{"train_examples": 42238, "color_jitter": 0.6, "stem": "deep", "avg_pool_shortcut": true, "projector_hidden_layers": 1, "optimizer": "nadamw", "lr": 0.0036, "warmup_steps": 460}
Rows from block 7 of a small self-supervised image encoder, named by matrix and row number. Rows with one number belong to one channel. Each number is 128 + 32 x the weight over its row's rms, rounded and kept within 0 to 255. All counts start at 0. Numbers have three digits each.
After each channel's rows are labels from the 100 images, of 14976, where the channel reaches its highest value: "top examples" is what is common among them. Only what is clearly more common there than usual is listed. The data: capsule endoscopy frames (Kvasir-Capsule). In brackets: how many of the 100.
# convs0: first 3x3 conv (model.blocks.7.convs.0.weight, 192x192x3x3, each kernel summed), inputs 96-191
# convs1: second 3x3 conv (model.blocks.7.convs.1.weight, 192x192x3x3, transposed, each kernel summed), outputs 96-191

convs0.98:088121130073139099112083085123065173136070098075160085112108110145150129131130085132075123129130088080108093177092120110067081074113134103144108154082132127127118118115082096102120185107148101097108117133129205093138172133032152076103121120175104089122151173106134072120084126068152104074
convs1.98:237091124122107097166161155167106133132111104114153219154122130110104172148124172150131171139171158201106077142178097100172145119111156172143143128065118140138140131102150134169149140117120164089163081148168094128128094164076181156137141190164161114163122116118123136158127144132106151153
top examples: finding: angiectasia (34)

convs0.112:113113078084115109125181109173153112149143167141091103122160081092154186112160132142150125068143132113095146079131166159115099127120225136129117127134137084095119128140099214118154166067097124143084121083169123074140125169133169185139143130150124149108111101218135161117101161123171120111
convs1.112:091125115215090094143156170117120157118110097142094141180120107120115136119154098100095089101133138114115076145156136115168136181174124082132094055160152130091115109107132094110129101131094129173208099157060083184088139150053138090118127174152119075161168114093116109164174130160140109177
top examples: finding: ileocecal valve (29)

convs0.40:164119117133092126129144092113098145119095059081158124115125107129101122094136084102152136121126140132097142151117160139106065089103115106114117166067087151151088099033090111108163147103140109134065096173073115105095095127160081148082105112124122141143121118127154058099096117096160041145
convs1.40:140146082157152116125175194165104155205133193130139112171145104158222169129209178143153112092142112132142112134086173127157132084125163117107185166147112146106116153132148208153123143126136160119141155127194139078160175157115130192148176129133125111103161203168146137145134148163139195150
top examples: finding: pylorus (37)

convs0.22:064148070070097082099166135139107094145126091113119093144162066131100179153153125115127122075128121132102055150140134117057107101136212124063096158117093104102121108101107185086106104077087113107125111099140142076148101146099182172131132096138138147111096174193133141141101162086138144125
convs1.22:112129126214063119090123159130140140078117145150132088151117120074135127112151124117109114130119131100134042148185129105173177192158136056084120075177180163066125144146168088125105066130112147135179113121077117153125106099101140086129070151141107059151155090077126129131177121171147133136
top examples: finding: ileocecal valve (27)

convs0.148:169139136144086136144153076118121158119086116099167125097100117139119118075130078156133167130115111141128147111142110091087105136123105130124172136072077162108109150136110123145184127121121105126106095105081108130097076106145074150084143092098084130111098102092142092107114097143177047150
convs1.148:106169105131146142140177183150105164207121191122117088161142114170184141142180174104149076119114110106143108160069155128198125080141137116144126147166120158131096106121140193111086144148133151086164166153184115073142166156121113165164167173143132129142156162148102122155138124108112187142
top examples: finding: ileocecal valve (41)

convs0.181:156150189106126144132137147139095112116137058142177094105097170125130103133095128154106208209118096105135126179118130118092175065113129066121134109094097176139098142102197132107104106018123045147158063127141142084159145122120172126120134155148117098104102131138100080110155067122079113127
convs1.181:130099124085148132170136128114120107082172141151119133066218114094140108107110087169194177121090185143091137096126138109096153151072136100144143163076087109166156186171138168158165091073110102138094117110160185088171167113134099161196113094136120151118141160145115115147116128155150089142
top examples: finding: ileocecal valve (49)

convs0.96:139162151109192114142119054116107153140073113081142095118166141137153137078107087157153182169124143099125102192164145142072144118116176066060120143086093146123150077130137150080128135076083040170124101146139120128152157141096175112062110111101124104097112099166125109084086122111117081152
convs1.96:100107072108155140154163142116067125081109160099094167106182158111162113108126115116182112092106184153128120098148183140172105135094160131130129151067107160141139128164113197178175104111113133172105149108192151092139194170110109162161172120126140141150117129156141153144063126144097119152
top examples: finding: reduced mucosal view (25)

convs0.35:131146125161138178089179088166140153134094148100140040087142159130147176077099132132134128108113093093157178054081157145117127074066121133128134160140115125085123135133122218122138142156131085151095139069152114095113115114196144132088148081111127189063081137120092117092096109142158111066
convs1.35:129121164197102113182109186140120128096142115115114159152096127131053122143067157070107079147104179144118090131124089125137127128138089147144135104175115160132130157067148128097076077137137099080211086173113119111134101125077121076127103154118142139158130110066072149182169166153086158162
top examples: finding: pylorus (33)

convs0.165:130166128158210166103176107155106183153077166090138078114147186097190170124113115107171149139080145108155178136170178129092151126100112128120136138103129161114132119171156207127110137099082105116132077123131073161177137106153157113109096070059105137114104098152124061071093075156152123156
convs1.165:056078093107112143144180135135055141072113148070078137085181135098143141120108157074158069111118155127102128080079155161122086099142101105193073151156091131159092056090145136117111094114137131166131128137150162076163145131125042144166164130134101128139136133147090190119078144103069139139
top examples: finding: pylorus (26)

convs0.186:167168128167226135108158123141130140175125110123165081135109137124164134166139099121106162134129114095151143182154124120140135055145182089130130188083134152111085111095114185135174179115118088137117106136233099096160129087196179144131138109128092092138159124196134098130138099130158101181
convs1.186:190089136131115108106140199135142084110160141161131106171146111129142120137120148167138152141126128161118105118053107091169138099105128088119189142184039128119129189112143138175149069148101135115140127172134127086120102103125116139227115113143104150113165197046095139134179141157096191097
top examples: finding: pylorus (32)