Weights of a small self-supervised image encoder.
Training: nadamw at rate 0.0036, 9300 steps, batches of 128.
Data: trained on capsule endoscopy frames (Kvasir-Capsule), 42238 training examples, 28.2 epochs.
Rows from block 7 of a small self-supervised image encoder, named by matrix and row number. Rows with one number belong to one channel. Each number is 128 + 24 x the weight over its row's rms, rounded and kept within 0 to 255. All counts start at 0. Numbers have three digits each.
After each channel's rows are labels from the 100 images, of 14976, where the channel reaches its highest value: "peak at" is the part of the image that holds the peak. Only what is clearly more common there than usual is listed. The data: capsule endoscopy frames (Kvasir-Capsule). In brackets: how many of the 100.
# convs0: first 3x3 conv (model.blocks.7.convs.0.weight, 192x192x3x3, each kernel summed), inputs 0-95
# convs1: second 3x3 conv (model.blocks.7.convs.1.weight, 192x192x3x3, transposed, each kernel summed), outputs 0-95

convs0.143:116159143108163137134117150134143121163109120140123117158136126105127148173138148188114144157128143130150151115133126140165107138115132123147152180128130177132124138140088121136199135136144121156153136121122191149144138152122140131142110122107121157171130177150134151150127131148150141107
convs1.143:120095126116065132155128143127137118100134092120099105099134115104135131158106130133105119116121135115105124131112113051136144114121129108107134137093086107121129095102131129130121122168117099089136108102145147079095128157135140141097135103129103092107145148126121119078097086137122123119
peak at: bottom left (30)

convs0.125:104113136140148115093147093154139155107104101128116138119104130124107175129140130130161110125085119104120115128164163093071098151143156140151161151143157157090080118113123114108147153165133143134118137143143159116119138094105161078152106127161155116135110141128136155122147127169146115132
convs1.125:158145109124158112113143126138140168173129108131132120124166140139114179113107146149125169150112132154158122093116147118121146142152078148071110092109128175133106111100130085138123101134129105151085129156110149136138121102138113109127156148133114155096129105102146154155163140160153130184
peak at: top centre (43); centre (29)

convs0.47:114148121095068159119188108157078105152095159164119131141163160109115090127124161129156112136151106135151131140134157100105153136154145113132112150151152080131115136125140137145135130062163130090105136166107139096106148167191120101145115110119151125149119136152100143156135155123147129090
convs1.47:117101099080102123139122124110121110096101095098128106119155112120144133110117117108123071089112121086103078121110127140143093096111112106129097122097131079095151142107097129129116110105100125097145111097122122121104113090141081107106121106106120117127145112110118126132109129134089093115
peak at: bottom centre (85)

convs0.120:090095145131123141069104097112079120092101111094127113121106133099087086117116128128133090095125125134119092124134140088118096123140138153125092145118151123139121090119136143132107135059105133161082102122109121122118152109136115095083115114161135093107118151125049096140137147108135101110
convs1.120:103130125085087113062147090107139094090159101124095118125128141085175147115174134109107089138132088034096130106125106182132113133139122107121155102120116101116151126091110145112100126147108123106142155101152117102157108142153103121134123108108112091116143126128145145112083065154120155144
peak at: bottom centre (98)

convs0.2:128094130111079153120127122128127122170110166102140181094176156132118145125094126123190138133098134151121126136136136100091093052134148146170103116150128096139135163109129101141128146108063149138139129137127115131119155156146145110150087124144177134160134149156088111112148146082135124139
convs1.2:117183114137150090107108136099132087119164136077109107154098124110094083124116131071116129093137113123156086110108158143118143154091131125099114094128125141174133119123131126103102117107114126122099112097149098144086117126111088101141122137136116196119132129122122131145134120116128084109
peak at: bottom centre (36); centre (33)

convs0.67:119081083126099125130104099176113150160139117151107133139123125157143153104123162106171127138132177153159154127142103095126143123132145111154134133125167076132122147132160119097110136145140150136128116154109119112125117121127134108119145113131168109169119095127123107138137169114114148142
convs1.67:166136114156127173142151133162108167155130163160132145147147150162104141172119167119159156147133182143142143155150140101128140137150182144193145151144168132133131139159145147155130166135169156145096126158109125133117158112162112116136143141152171121158123166163126136130156133155115152127
peak at: bottom left (77)

convs0.1:094135158090126124116139105133096122064099120132152125151122154092114090145098107105151093095120120098143118144171072096068125117119155122135100132126180118138112095122169137108113153120130139128087084129069099128108114100116129122102122094123144136102113125125113081116156189103090099092
convs1.1:157115117104081133086138114146157109129164137149120127099112131145169115119150164132100120140135101105090146149107141146116119141112111122149174106142088141083109101066118153133138110153120107118152159109160151088122132174098095146137124136116113075132117144147133119088087079166148160145
peak at: top left (81)

convs0.100:122177125102125141147117100141084053153124131109140114143139172125057106127099046112147149142111107071143115165159143122136129166137174121150130138114155143108110120146151120115139163091119146106110131174101120133082132113126103093081121155138143130147130083125085133162145132134113124080
convs1.100:150097118120098157089142093106155084110106129120119122106113101167147134143126111118104169113114114127125116151137112179094138094115120113123170130121108124130068097134096193159168143140108103129133125091119131121115110097099129126125142095111112125093087099126157115091119120162120134121
peak at: middle left (65); middle right (29)

convs0.127:120092151136126145107118119112119194145134152163121137142133156125122136142124171145142170146144147158156142132130114085096141151185168113153151136128169152164099151136112114119149135149167143088106140166096130150121153078146124141102128135155140113141080165154167108088127147109101142142
convs1.127:148111141124121124128137146129152150111183142123129130123151083136134147127099159143138123116108155103188105132134136170152168124162097136115106078152133120152117097131159137165132122169125128123117098141148135108136084152116134151171147168125136123083108163157116153099149152124109111152
peak at: centre (42)

convs0.43:140159096130196152121106097151133119151159063091112094116096124170108093119115182121125131144133130139152120153109124108096130137107106132143147120092148166093096146122165082136129116081092107109111152152139127100159131093127098107109141139158124123147101118139090126132149117132104148124
convs1.43:136109110149149159123140142136084149166118114143136155129154106150093141127100143150138186159127166157175156136146144113109154120146099141161138123125138195156105098161138129148160134088116138140087117157113165132117119123129159108142154128139146125155104120138109148121126182161150174136
peak at: top left (100)

convs0.26:120132107149079144081089127146125111116144107102123096116150133152097161108100092128141107123107123106149128124145157106103139102123142109137113160077131103099130162163144099157146134128153138122130135124089154155122153093119075079067164115131143134141142120104117117111107140149119131130
convs1.26:125088121131100132082122123138103126134111104124091150089108102123130149127133145132143125147117140128146141090146131147050155107121091133110124122125088116139083090110114151213132136130119131123170130154122127083115120143130142135129156102138140106126083137143112093097098130187107148119
peak at: middle right (76)

convs0.11:101160151110112106144147135176072089172119145115134153139135149100066115135132134147136150155141090089147126145153134139145132152146143120124108114149138147146137125150138185145148154093130150114107138197109123121108112145111126086142112109124135136165146115144083110158115139211142134095
convs1.11:102097109122088112109098139098095084121122116130147117102117109122106097099171094087086136134106102138124151100115120142103093113128113103129156119102111100138116105166112141124135117105110090120113153074141118151132131122112096093135116079110095132134138113095129084105065135168121157105
peak at: middle left (59); middle right (41)

convs0.140:122132124095133153134128148170112126158128107163138128152098126170144129123134174093143134155191156154193150147134134089155184188134151140156144152112166087157134129144174128120081135107108122126122109156105096141134140111124144103111168136137135124162131142126112137141127163140103166130
convs1.140:113179103135140123141160139143135153129169180115117128166085133120137132153170150097126109127125167147161130132125131120156110146167152129165147084141176116146141120182195133144127131126134135109107137115130089141123116120126122128151096141152144153144137155147110149149150137128111134135
peak at: bottom left (100)

convs0.165:144157126116111140093147105132134095150116112137101133109094145146129129147144166107118127138145104109162128130147138114162161143143125142143159161130141091155130131147131195133143131121161124158143129142107134110116156123100074100141169124173116100144111155148113111172131060142126149114
convs1.165:128114106163099128139110128119153114117120104110117097111169102118103170131118118143120164110073153107124109098131144140130131086136090082087110110102124134120139132125068118186155119121152110097106112114156130135123108106155105111110139119085117123089157103115139120104116106149123107143
peak at: bottom left (89)

convs0.157:143158121133113138103140107122130111123115110141131127089095137150158058148164151121111104128159124112135144142127124129135174139130134147143169138120161158140122130144134207118130121138178137140112111125112143113131140116105107194118152146132124095130111119142169140137120090144159149114
convs1.157:116071141138128105146070146121078112140092117108155151127128105142112076137125108130125111110114123155101124137116138110138116078088123117159090129126095120102133145093115114152111125086142134104163115127120110124090112174118127160106129135102127112157153104126115106079090131088122105059
peak at: top left (100)

convs0.107:127136123119087151131130132157104130163118143135123152136161130125099096123065155153111153125114111163143135134105137086091171096141090132136089085155128115100100147089150114108147111105082112094165152166080135098092139140166117083168159116124123126161099112141112114132146137152130106113
convs1.107:130109134106133115121117110151135078152078139127116110105113155176143109149159093119115103125101090124112127106109097092114091098095120114113120137119118117089101148127088095113121119128093121122141144148163090119114146138156100132107117087093112138125095083099115098119120129090132123107
peak at: top right (78)

convs0.187:117108201150132126103121133128125166144125121147120114140114129137124117124165139149124149170155142133124153130135135081099136161175144154127147154105148134152088166117135072101150138141146105114108150153139132150124132110145123139075126121173106107130109143129127090083127109120099149146
convs1.187:120082147145130163096102120121122131084172116125126133116114087116127138104115133154130125131111145107177139149123135139119149080173075129119117111137120120130104108117154133165139109162098125135139085119166144099150119175128152147140120157128125110092106163144107140068140159121117118110
peak at: top right (90)

convs0.20:085130144149105100147209138151088134133117125165128118168159128111102104130111149128133116134140108142120161103144103120067134117129141095115149132140152132099124172083145116112124132138150127082100121152162151123116095166185163103132114135118115157126117107122139159149157163087140119105
convs1.20:147123113109121147145150157166136117157089111153089115138169127169169154150133120122133105139122151087116136132133100141135121096113103124131117138104138088112158184092097155138140117171159135113149156172148112070145114120174086145123156070118125121155148107133149105121110101172103144129
peak at: bottom right (100)

convs0.116:122123088128137137125103109143118139147164115165124109118081133155110114121128189124115147154161124160197166136121114107157176159123138143133150138121139135132112120133153159101109119131145129128095140140125118113142118092113131129111158122135117100147096117128140115167113162158112156146
convs1.116:119145111165166104142132141160094145170117178131110142149107133164097116168170155149141154154121144171165158114128107112140125118133144128153147111140134134138134137151150116154152142100167145127095135151126122136129098135111136110142124112133155149135134133153084133156153152130136163122
peak at: bottom left (86)

convs0.99:099129129089127151086114111128072092117083117108122121158100143089079086129067134136137108114126128109115107144138111089109120117121138140139085134114145125153106055128140136127133131076066139148085059130078135111112162089123135096099122108139143142119103160146064107129162145105110101088
convs1.99:118130113082082108059140118102151093115155116144102119114115137106202122108178127110098094150142091067109142124116092173119113135120122122123172107132092094122150123097119138109107122155099118110150171083154120096154125130119106133125119091115108107129150132126147113107072065144125166140
peak at: top centre (97)

convs0.126:110140130087091162132161132133081082112119127112113129116127102116117086148112170091120109122178103141183112147124126108138172173136155121110112170135134067134140116110166117159087138078080114121106115120119113102139154138133107101131153127103110089108124155150090133137109131109113120096
convs1.126:093157078098168085148101149152126113107107117090146102143111116131131131122166113107100108129122138141138135107082114174162103134110099137128158092090130143114150120174157087106134089111067103123131108115151121163094084102111129108128082122132103132125149111109102147157127134094138139121
peak at: top centre (48)

convs0.176:120086133135153141098111086158137121083105084108087116086101110125101151062113102155109130113134138127110101089135143120131116126126100133101122129141129139121095107077099116110126122113109093138129108136124153099123136157141160115152138123121098105127093119088110139113160122083144087128
convs1.176:132166119110120164150129151100111148143109085133133120124149163137153148124110111119115130137149124121140132168114077113104148131119132147145135159093121133164119147148163110113120120142154114159108152127135141132162144090134088140069153112156104152166122085106131107190108116127141157160
peak at: top right (86)

convs0.36:132136126064133149098135089133092084106111140130115142096105161144099120150074149108146104107162102119159104148126107096132133164107139116135132149163158134157109081124142165106110136094134113137130066134061128111109161120126124112153128119117132089125087152137112125141153129097125114073
convs1.36:164153106091158135171148174159119140123130116134122115148118124159185134163155160136128101147175129091143136137123078156169119158098114142150142128107115120116123126113116123092134128140128132139171130123147137121145107122101120187112128103120140122132139122147113118141118090123104162145
peak at: top centre (93)

convs0.136:109188127105116148136080102146091068156117137080129120123135166121057092140109086116158140126129087078149097172170130111128132166120191111150103168123165165116106139131144121149142172107132156103092124166127128146091147120108116099086127142127146132142128096137090133167135127127119107109
convs1.136:145098114127106168080137102086133106087127137102113127105101098153162134149122120127099156120126118133149114139126110182108140111136119118117161116137100137141073083141115174164159130136081106124142105086123148118126122120094137157121107116133112127078082136136144124083118131152124143118
peak at: middle right (76)

convs0.32:124142143116071126130125140164125100143115146114101140133131121093138104124148104095127124146138136096094141129122153119111151170142153115146133132145167112126096139133136094089159128123141131163118135150136132150065100142166102080148159132130135069171145092135116158155124106109124141149
convs1.32:146088127139082169135113096110149123134126137129150124092129115156107149142103142119126180133101156148140136179135110119114146091138127090155156113121122122117108111156144119122169124156081121115133064118104104106086147113121131114139096106107136095106089120154128112086148140097098109105
peak at: top left (94)

convs0.93:107143157118133104093144106111106155184109094158137107152128118108144147158127157160089134126153151128153157110100098083117140109097104131107107122080122092127118152125121088086118100069145118144101154148101158137117117176159109084091110107160104102130094174145100104156133078088135124100
convs1.93:151089146127149104123046156127123135141140114140145168124122105100099129122111129131166132112074136118132119117128163127137130054154113134156088115145164133108128133110112074138144130120138156133138116125131131131112085175107133144103136159127160128115152141125101163101117131098128111116
peak at: top right (100)

convs0.83:152147155109101152096135111160125083160118125146119126110069133155139109147139166110096132159157110127158147148127114107149151119155116130152154163132120076156130111130135153133135124125146095130151120157097108103105158132090082110147148108152098096152111154151123082161111056115111164106
convs1.83:125121120177120136135104127113147097094127109121119110124144109117121159132129099125127147119072162092120136092125146130134124056145087091081128102116137119121124149116053109154132116148156113106125113098184114119142125148150099120105124117093119127067127093096126122102132113110110106122
peak at: top right (64); top left (29)

convs0.50:137153125146119109120196124138067143110125120165156128137137127137161040121169149132117102145145144132148155094132143144087166117147116128121172129141168158133128112129139134105143118089175129126068133149132141111144093144154120138157120160129129113118114125137171164135137111106149149085
convs1.50:106084119133108117142114116123087130128080088083129105094168097132078137120101115126113111095106127142098096116116152110101145090085085106106075136092101129093123155112117112152123106076116120093121125156113114113091100115153101108113165126104105096124131081111097101089096128131117099094
peak at: top left (90)

convs0.101:132122156123171146127090114120147138148114098125155117132111144145128153145125127136124133133194166150133132130108133095137142166107161135158141149084150154138094131121141112082130130133116111141127100131162147155140147110117111128069149154127115093164091128094131133121129085101145124130
convs1.101:131131133147161154114130094120146101150115131159138128150103150154151155137123118178129148161141145129157163149141124124155145136122124163153184105134151133161108120152137127131179144135123138183145067121125160129155100147150167140125136141165140155127106128151139148122151149109119158115
peak at: bottom left (99)

convs0.173:107101127115135130106100088156128088084117144118107151080071155114100140089106137147136131111111111165099100110151121120136117114099115148105106110172110136129090109101134140128130139132105123137135098142118145120127109172136182122154119111117127119129087139126130126133134137123148082123
convs1.173:128159154101130146163120135135122138149100122115142130116118160132115117134117132117110127141099135130130125146102100056101136125137132141131108154130126131151073148114153123151092122123135108137104171160128127137114141132122085122105148119143092142163125085104110124177109127124157134152
peak at: top right (100)

convs0.131:115114166145149134079141099153066162128116127152148145188109120105132103115135110125139127145159145112127147104138124085116142139147142166161158154144178145165096083112124119106087143113137122156088118148110114131088143121109124107138123122177135100144095135099155106131132107089122140071
convs1.131:122164134113166111103135169127138141122149120098153110189137126128123102104127108108100108088137158106128089124114157165145149145114094151102090103126146127161190106162165145148127106100108114153142094133142130170129117126105126137158161164139104159118169127111121156167143129141133091115
peak at: centre (46)

convs0.77:127147138061134138103131088139089083097104141102119147119092138127107125163081142111138092105178103091162091134120118102134154177104140135136129145149135100144104099137133142121098129093108111145136083134076117122108154117119114103148133124143124087125100140125096140133154105066120118088
convs1.77:146149090092137133168138175143129116110136123115119106143101119162184129169157154137129105137164149116143123132134093178162126160106120143120152135117125122122134124160136117112152137129104139139138125130164143122154102108093124159128122108127141123102139120144101127152119095132115159158
peak at: top centre (60)

convs0.144:125138123100113151106090103150161081136141129116084138113072141125105157138092133114124127149129115128146116153130156087190170126120133125167111121131146077129103146147148147115142128119118118105155141156089137124100151122119084106145193111108131104180117141135085114132109095164118155120
convs1.144:136104088170091134144137138121100127126107097099123115073141090153116118115122123115122135093090166151119115106116166108104147062101075092104123133108126125103131146113120143184147111075148117074136125154123106111089119128115105120112156131115114096133135075109109108100114125131124109092
peak at: bottom left (51); top right (41)

convs0.48:132096130158085162098122157171142100149155092105138112114133122146136040078138144127097139119126147166149120130098159101107154125153116165123136116101151115123142083133151118113112104102099120146120134184115122122129145104143117098122131128145122114147126107136113128151161133105103155126
convs1.48:102130133128121160122138122176141101155102137140135132117143150160139154132176101129134137162140145164120167132119107124120099152100139119147180140114118158122133142214137130166131125141108126110113120166114102171126157119165114109148106081132134110147105108137128100128134144108134174116
peak at: top left (100)

convs0.15:112102113139087177120136166155135111139130108091125119128153108140101095110091144161102153122117126182146115154098159089109172093148100155114099080103161110106122135095146121120120111126098105094162141168086130100102138108147128099124164129130107127165120122152113135152161107136103119118
convs1.15:102129116127130141113121121177132092135067137118110116107135147174149123143181089145131116122124120159113139112110117151112090139079125110099166147116109164096126133179101115159151120117116122110099133167134093157140145120148126101128128071115119131115111102126114097141137145114139151115
peak at: top right (75)

convs0.122:151120169151142142112106127174162179116138141123164135114142106160123153096132133135126168136112155151145136150120137126115161121172118153143124156112140159160135138141143147153128117164149111145151145158142110145118143138100149167145149144126125142144139137116154103099154164144122110163
convs1.122:112095139092151082120110163128103114111099127127130147127140083098115121119114108128120092099092111096118115101107086154115124108112102132104070099147110105129174096115139111158131104124131124107122096139100120131120095105112142138153131122102119154117148124119141107111153154117112094099
peak at: top centre (39); centre (35)

convs0.174:151099129114108179104137091132106120112108146136116167106105124156116106144109141119131122108153126127136121133112110088122151173134129130138144124162131111120102096116129104144119120118128101145137108142083112083106148128123119132144141129161115073119076146125162132117130073064113111094
convs1.174:165166123128166160098125115155156105109129160101122114179067124175172122154151115137115135152145135128170136139133112159143129139133142154111171107138129136140087126163125134104150144122126124142131149141176122156141120114091136148136127141142122142096115118133121120169132113131144155150
peak at: top centre (33)

convs0.61:151122146119142135092120109149127109177102145143105169132087107174147136134102123125167157152140154141178146109163142087125139113131154116178139171159168136209091104103094114124120172109119119136162130154095113097087161118136102111160141123123147113180103161122128123149160123095112152097
convs1.61:139208137132170153132159153133136154142122109141149090193148149134131141099091122138097139115151187130153125130090156118150152149141098121106111110093166146185155128108168164137139086133141090128137093129117148132141155111135127142121157148104095178127140145112139143191160142137117102137
peak at: top left (31)

convs0.19:123137132121088142103135100149154107174118087112110107082089123153140142114149145123112115146136130111172149132121148120163162140159134126155127145107181095143132148148111229136131119153168135135165115132098152096124162106126113165125140150114121120193119139130125136139119137145158156135
convs1.19:155069139117135087163075151141128132095120117112143139113173098124119120167083098128140110085142129095105088127127107167151133108090119114116071132128111122104139123107104094108123133140157139120166061128125125147104092151113145171117148132090140124124156126124166117068116112096103078103
peak at: bottom left (100)

convs0.55:093087137102086158124106115100107110120120146094157152089138159096095121119080137122144112098122103147106097151132120114115110084124138157165080162139109070142138094124165118144112146083068120146130099108108110130126154107115137113126109125141132120148138150128089090115088131126103098111
convs1.55:119158143130146095074121129105129088097151094114132100138117096129164097073137117087080134129143098111147141095077147141098132141128078129103148093093130168141113153078129149119106078140126094113145151080183132122134114159135109136101125132138085157114106104096160135115118158154143146138
peak at: bottom centre (64)

convs0.91:090117158102177105104111095149118094108086107126131110094099154106101151115076091160120115135138117107110123115116129123112128121120105143116122113139160161114075099083130169095127115106112102126134092139107143096096143129123162140135136113117116135135084105087099126118124133122131106082
convs1.91:143142101093134128177152153131102109147131123140110129115159132170159116173155128119122110152189080105140137145118090151163131169098130121135140138099103127130121141116098130078127128120141119139119137123144119118139121132130094143097164113118127137156138095132093105147086089128130183141
peak at: top centre (67)

convs0.113:134110145118151145086127074158124158078146150091104169088109131126092141106089160140158109105135117128105090125186116124138142118151121129131103122182119123109087136135105112119130159122109149124113105151142137121127122119139172129180134115127148123147087135125109110084131122152105097169
convs1.113:135146130154143138123137138118091181147104115127073118118145127140116154123126133148100130132126156156167124112096101119028162106143089154117070118127116130181113177095164110153103094119175100132111156150137144110185131130169127159108157125131091129146106111122105094142121156129164121166
peak at: top centre (78)

convs0.57:137155169161173137121110123178129129161143132131123113143130151147119118067129096143082145154089137129145151103105173133134131121157087163087140114131172132128141136140162121168130103129110100150133158164134139129140138162138136122150134149137092145109138112102107152143169153120150143124
convs1.57:079066143096097081103135123094122100102093117104137096102106115071097095106110100096101110085122113104106091123100060115093110157120122104112104126108128108105152073132117142124132104119109106115097112093102100127113112100114131093116124085099112144098116105094134099112125140153105080094
peak at: bottom left (100)

convs0.179:126124155108165054102117086156127082100117135139108151105115121128107130124089075121162140153102123114102135075180128150100117126114124157118148122168130160118093097099119147111128153118093144131147113132118129109080092140120146107191111093161151134125077085074122096121130131117140131092
convs1.179:132147098102123173167147148139122087139149122121138116123143128197157131150138133117117116127174097117137117184129102140156154160098121106143141145088094126155113133162125131071135131131133124137105128143150126137177140109104083126113182110110125128146122104142121116130085097129121158162
peak at: middle left (96)

convs0.175:117117082145127139130127130080135116082154168109124163093135148124082120152103137157163093091111116129128101142151136111132147107115123145137113108151108166102081121133114110107184130135139175128102114109138168095129100107142124115123118149160156129097090148152147104096126134133133095113
convs1.175:141118107137119169103172125141125153137140135154088137104106146166123145143174138116103150162122178157169148125126140158097166139147112161119152120153132143141084144112136149155131128148134103156143170162143146104118122131124135147171155142166097081139119101123114146134145130163150147162
peak at: top left (100)

convs0.148:131134145118172097087119074164117098154100137140101162136067153137132141129127112117150125176133143119143155090138107104119103129131125176144152149151153144168069090112057140103106141129133126153142110146099125095074133113121105108154115090160134127158081132090133088152156105110113135080
convs1.148:091188121134164185127177145134119118127116095139157088174153150151130122116124116149105132112166170120137120164126137147144153174116117131112136153100140156168153142153143163170147122129129117160112104136127154155178164125131109132124172129120110151121144106127117143197128130167124123120
peak at: centre (47)

convs0.88:129120110116122129107147143182123142102131139123140166152157124143131112108141130073167127133118165104118131131146116117119136098152112157149128093144146103162126126145108120124103122137135170121137124186085094130115105092135113155178134110168170119133125086150137131105127097140080133131
convs1.88:114165112145140140180131148142090156143124141126128108129132163119098149142115135123107141143105141149130127130102100140109133137093127110133123145125100154138099149136109092132123111125132111109117118146119126126137153083098083100163101100102102150136117118130118086168103137140125157139
peak at: bottom right (59); bottom left (41)

convs0.159:130108166112163147123086113105158131164116122144168135143108150146139152148125123135125139144197161143136156139110124092144151162117161148165156141110173145159105119120154124063125136127120125146135098135154141154135146120122113129087145157126123092171091135109135147133145102101140144127
convs1.159:139144138155176130119116100117150116145122144153149136156104140149140150137131117169122147147112138127152145141134102144157133111105126159138166095141138122156109124147124109116161139141131130169156076117122154145166091142133179142136112141152131171120110118138141156146162157090122132120
peak at: bottom right (37); bottom left (36)

convs0.38:105127150104146141072111107118080107083083115106149128158124120099095071128081111105141109105121122118146110139150121095086106111108142137141106122122167132148122073135156126104103144064080139139082077126088101138117134103119129098108123108141146118106114130130066097135167166110101110085
convs1.38:132130123086098106066149111133143112113152101138096129118120132107181128118154139117099086137150102049107136117113111167114130138121095117120146103126097107120122132063110145116099111153114114102156162121162123078142111172130096142133137110111108101128114130128133123099076070165121163150
peak at: bottom centre (70); top centre (30)

convs0.62:102116164099167108088126083152146092074102154100105155118103138090106124104100093120134093135132133084118104113147126111129114143152132167112126116165127142125086118137094115081129136142101155133140114151126131126109119135119134094162107101159133120107097108113118113100148116112122086087
convs1.62:128144122111127153120146133121120105143119121142108111118121140184154136147162130127103135153150109115144139152131092169112154150112117132095160135113125138147061120146126111126138131147125112146094163146153139127175132112095082130138169100127095115115100068121098115154092112162151188170
peak at: top right (45); top left (39)

convs0.63:118101120095097150135115106126105111098121143110162152113138165097095098138075123125167109109121130123099111156179123111114101096104150162159108155155129126129123083143143115107144169091068157152118091126099124142116145089091145115134097112165165133132126126141098077128096152113109115105
convs1.63:115145141125100111081149119113131108098162112119099103113110108119155122098130145104080114133153091113113133119089136136107140152148081121096137100110100136132110148059131151134093088147124092104134161105166135084155106156136090137125123124131077112110110128126132118110085119158141150151
peak at: bottom centre (56)

convs0.39:093146150126134141091112128183132122202139062125118083144116113127095126123102178140136108129174131143180129131154112122114175154120132059129119151106151129144129148145128149125125141121137137105109122188103139129124129146127072120098168109114129114145125129137089110156141145147111129140
convs1.39:130100110125098164113126170149117183138142123157096131124178129130153169126133144155144124148144186141122157132144122113137128138149136139156132124123160124104168163128151130150140139158164140129111125155152163088150116136179138154123155105164147096137152140144111130104122125152139173178
peak at: top left (100)

convs0.185:128111175137187103080109114163083146133113141141118150178105120125112105107132103142140135147156140103148140087144116101125134134147137177141149131160176160165083114109090112097090149099137119147089140163111120126096128104117132100151129108169128105141086118084133096144152128098118134099
convs1.185:089165110113149143133148186107110144125142103103153101159150131116145128107136115124101105090164144114127096142111135154156149157115096142112087129105125108157191111163175135145144100102116115147133111121139143155169128112129121139142167147134106174121172121118106152180127137154127115128
peak at: centre (54); top centre (28)

convs0.87:086140153134133118117129112163134130194120091146109129148134106103110161149109167142154121155142132143160144117154119083124111161153149078153137139131183119137135178154115163160141155131143136122116156183126149124123138143133096128134115104113130123150133136128089153137129155161153154158
convs1.87:147118091108065129134142157159147126133144108152099102128150143099188157153124140123118115145173139125114149113121145101155138176146128105122143118110139129109159153121126161129131109173142108093124153132148127100134121170158089131127182133115113114128166153130146144105110083176138168168
peak at: top right (94)

convs0.141:106122136143139056129112101135090135166140178145079152124111142101087153140085100113156127148089127104101143100148190148119127153117156131140150089181184158107105103094133131149129148115112118145101137154129112108067092118127134092170142188143127121148113120108133184107144131137152144132
convs1.141:162106126107103163122149120103165094093153141094144099125108115170165110161122137083092138099116114112121098164152124140141148104132131136118133122117136103136158076159132134110143141135073124129130092100142104120108109102109129128139135145137116139092145103137166135103128112147102106130
peak at: middle left (50); middle right (39)

convs0.78:093129153114151139115115155156133104187107082145127111159126096119092122155116167140140116130190137144177143133162124126144148153080160071143122182128148153163120154113122157107145157108136140104113106159129152134121136159101101135103137121093130113168128140145091134182111142143143136130
convs1.78:129123130128113164132120164149130153137145145142121143143142140132158157152153160160148120157148172155141167140134110100169125123167143138159140115139144117136173163131170130137129140178146150125144122138172158109154130177172151164145126106163152109145167162163107137113136126124153161156
peak at: top left (100)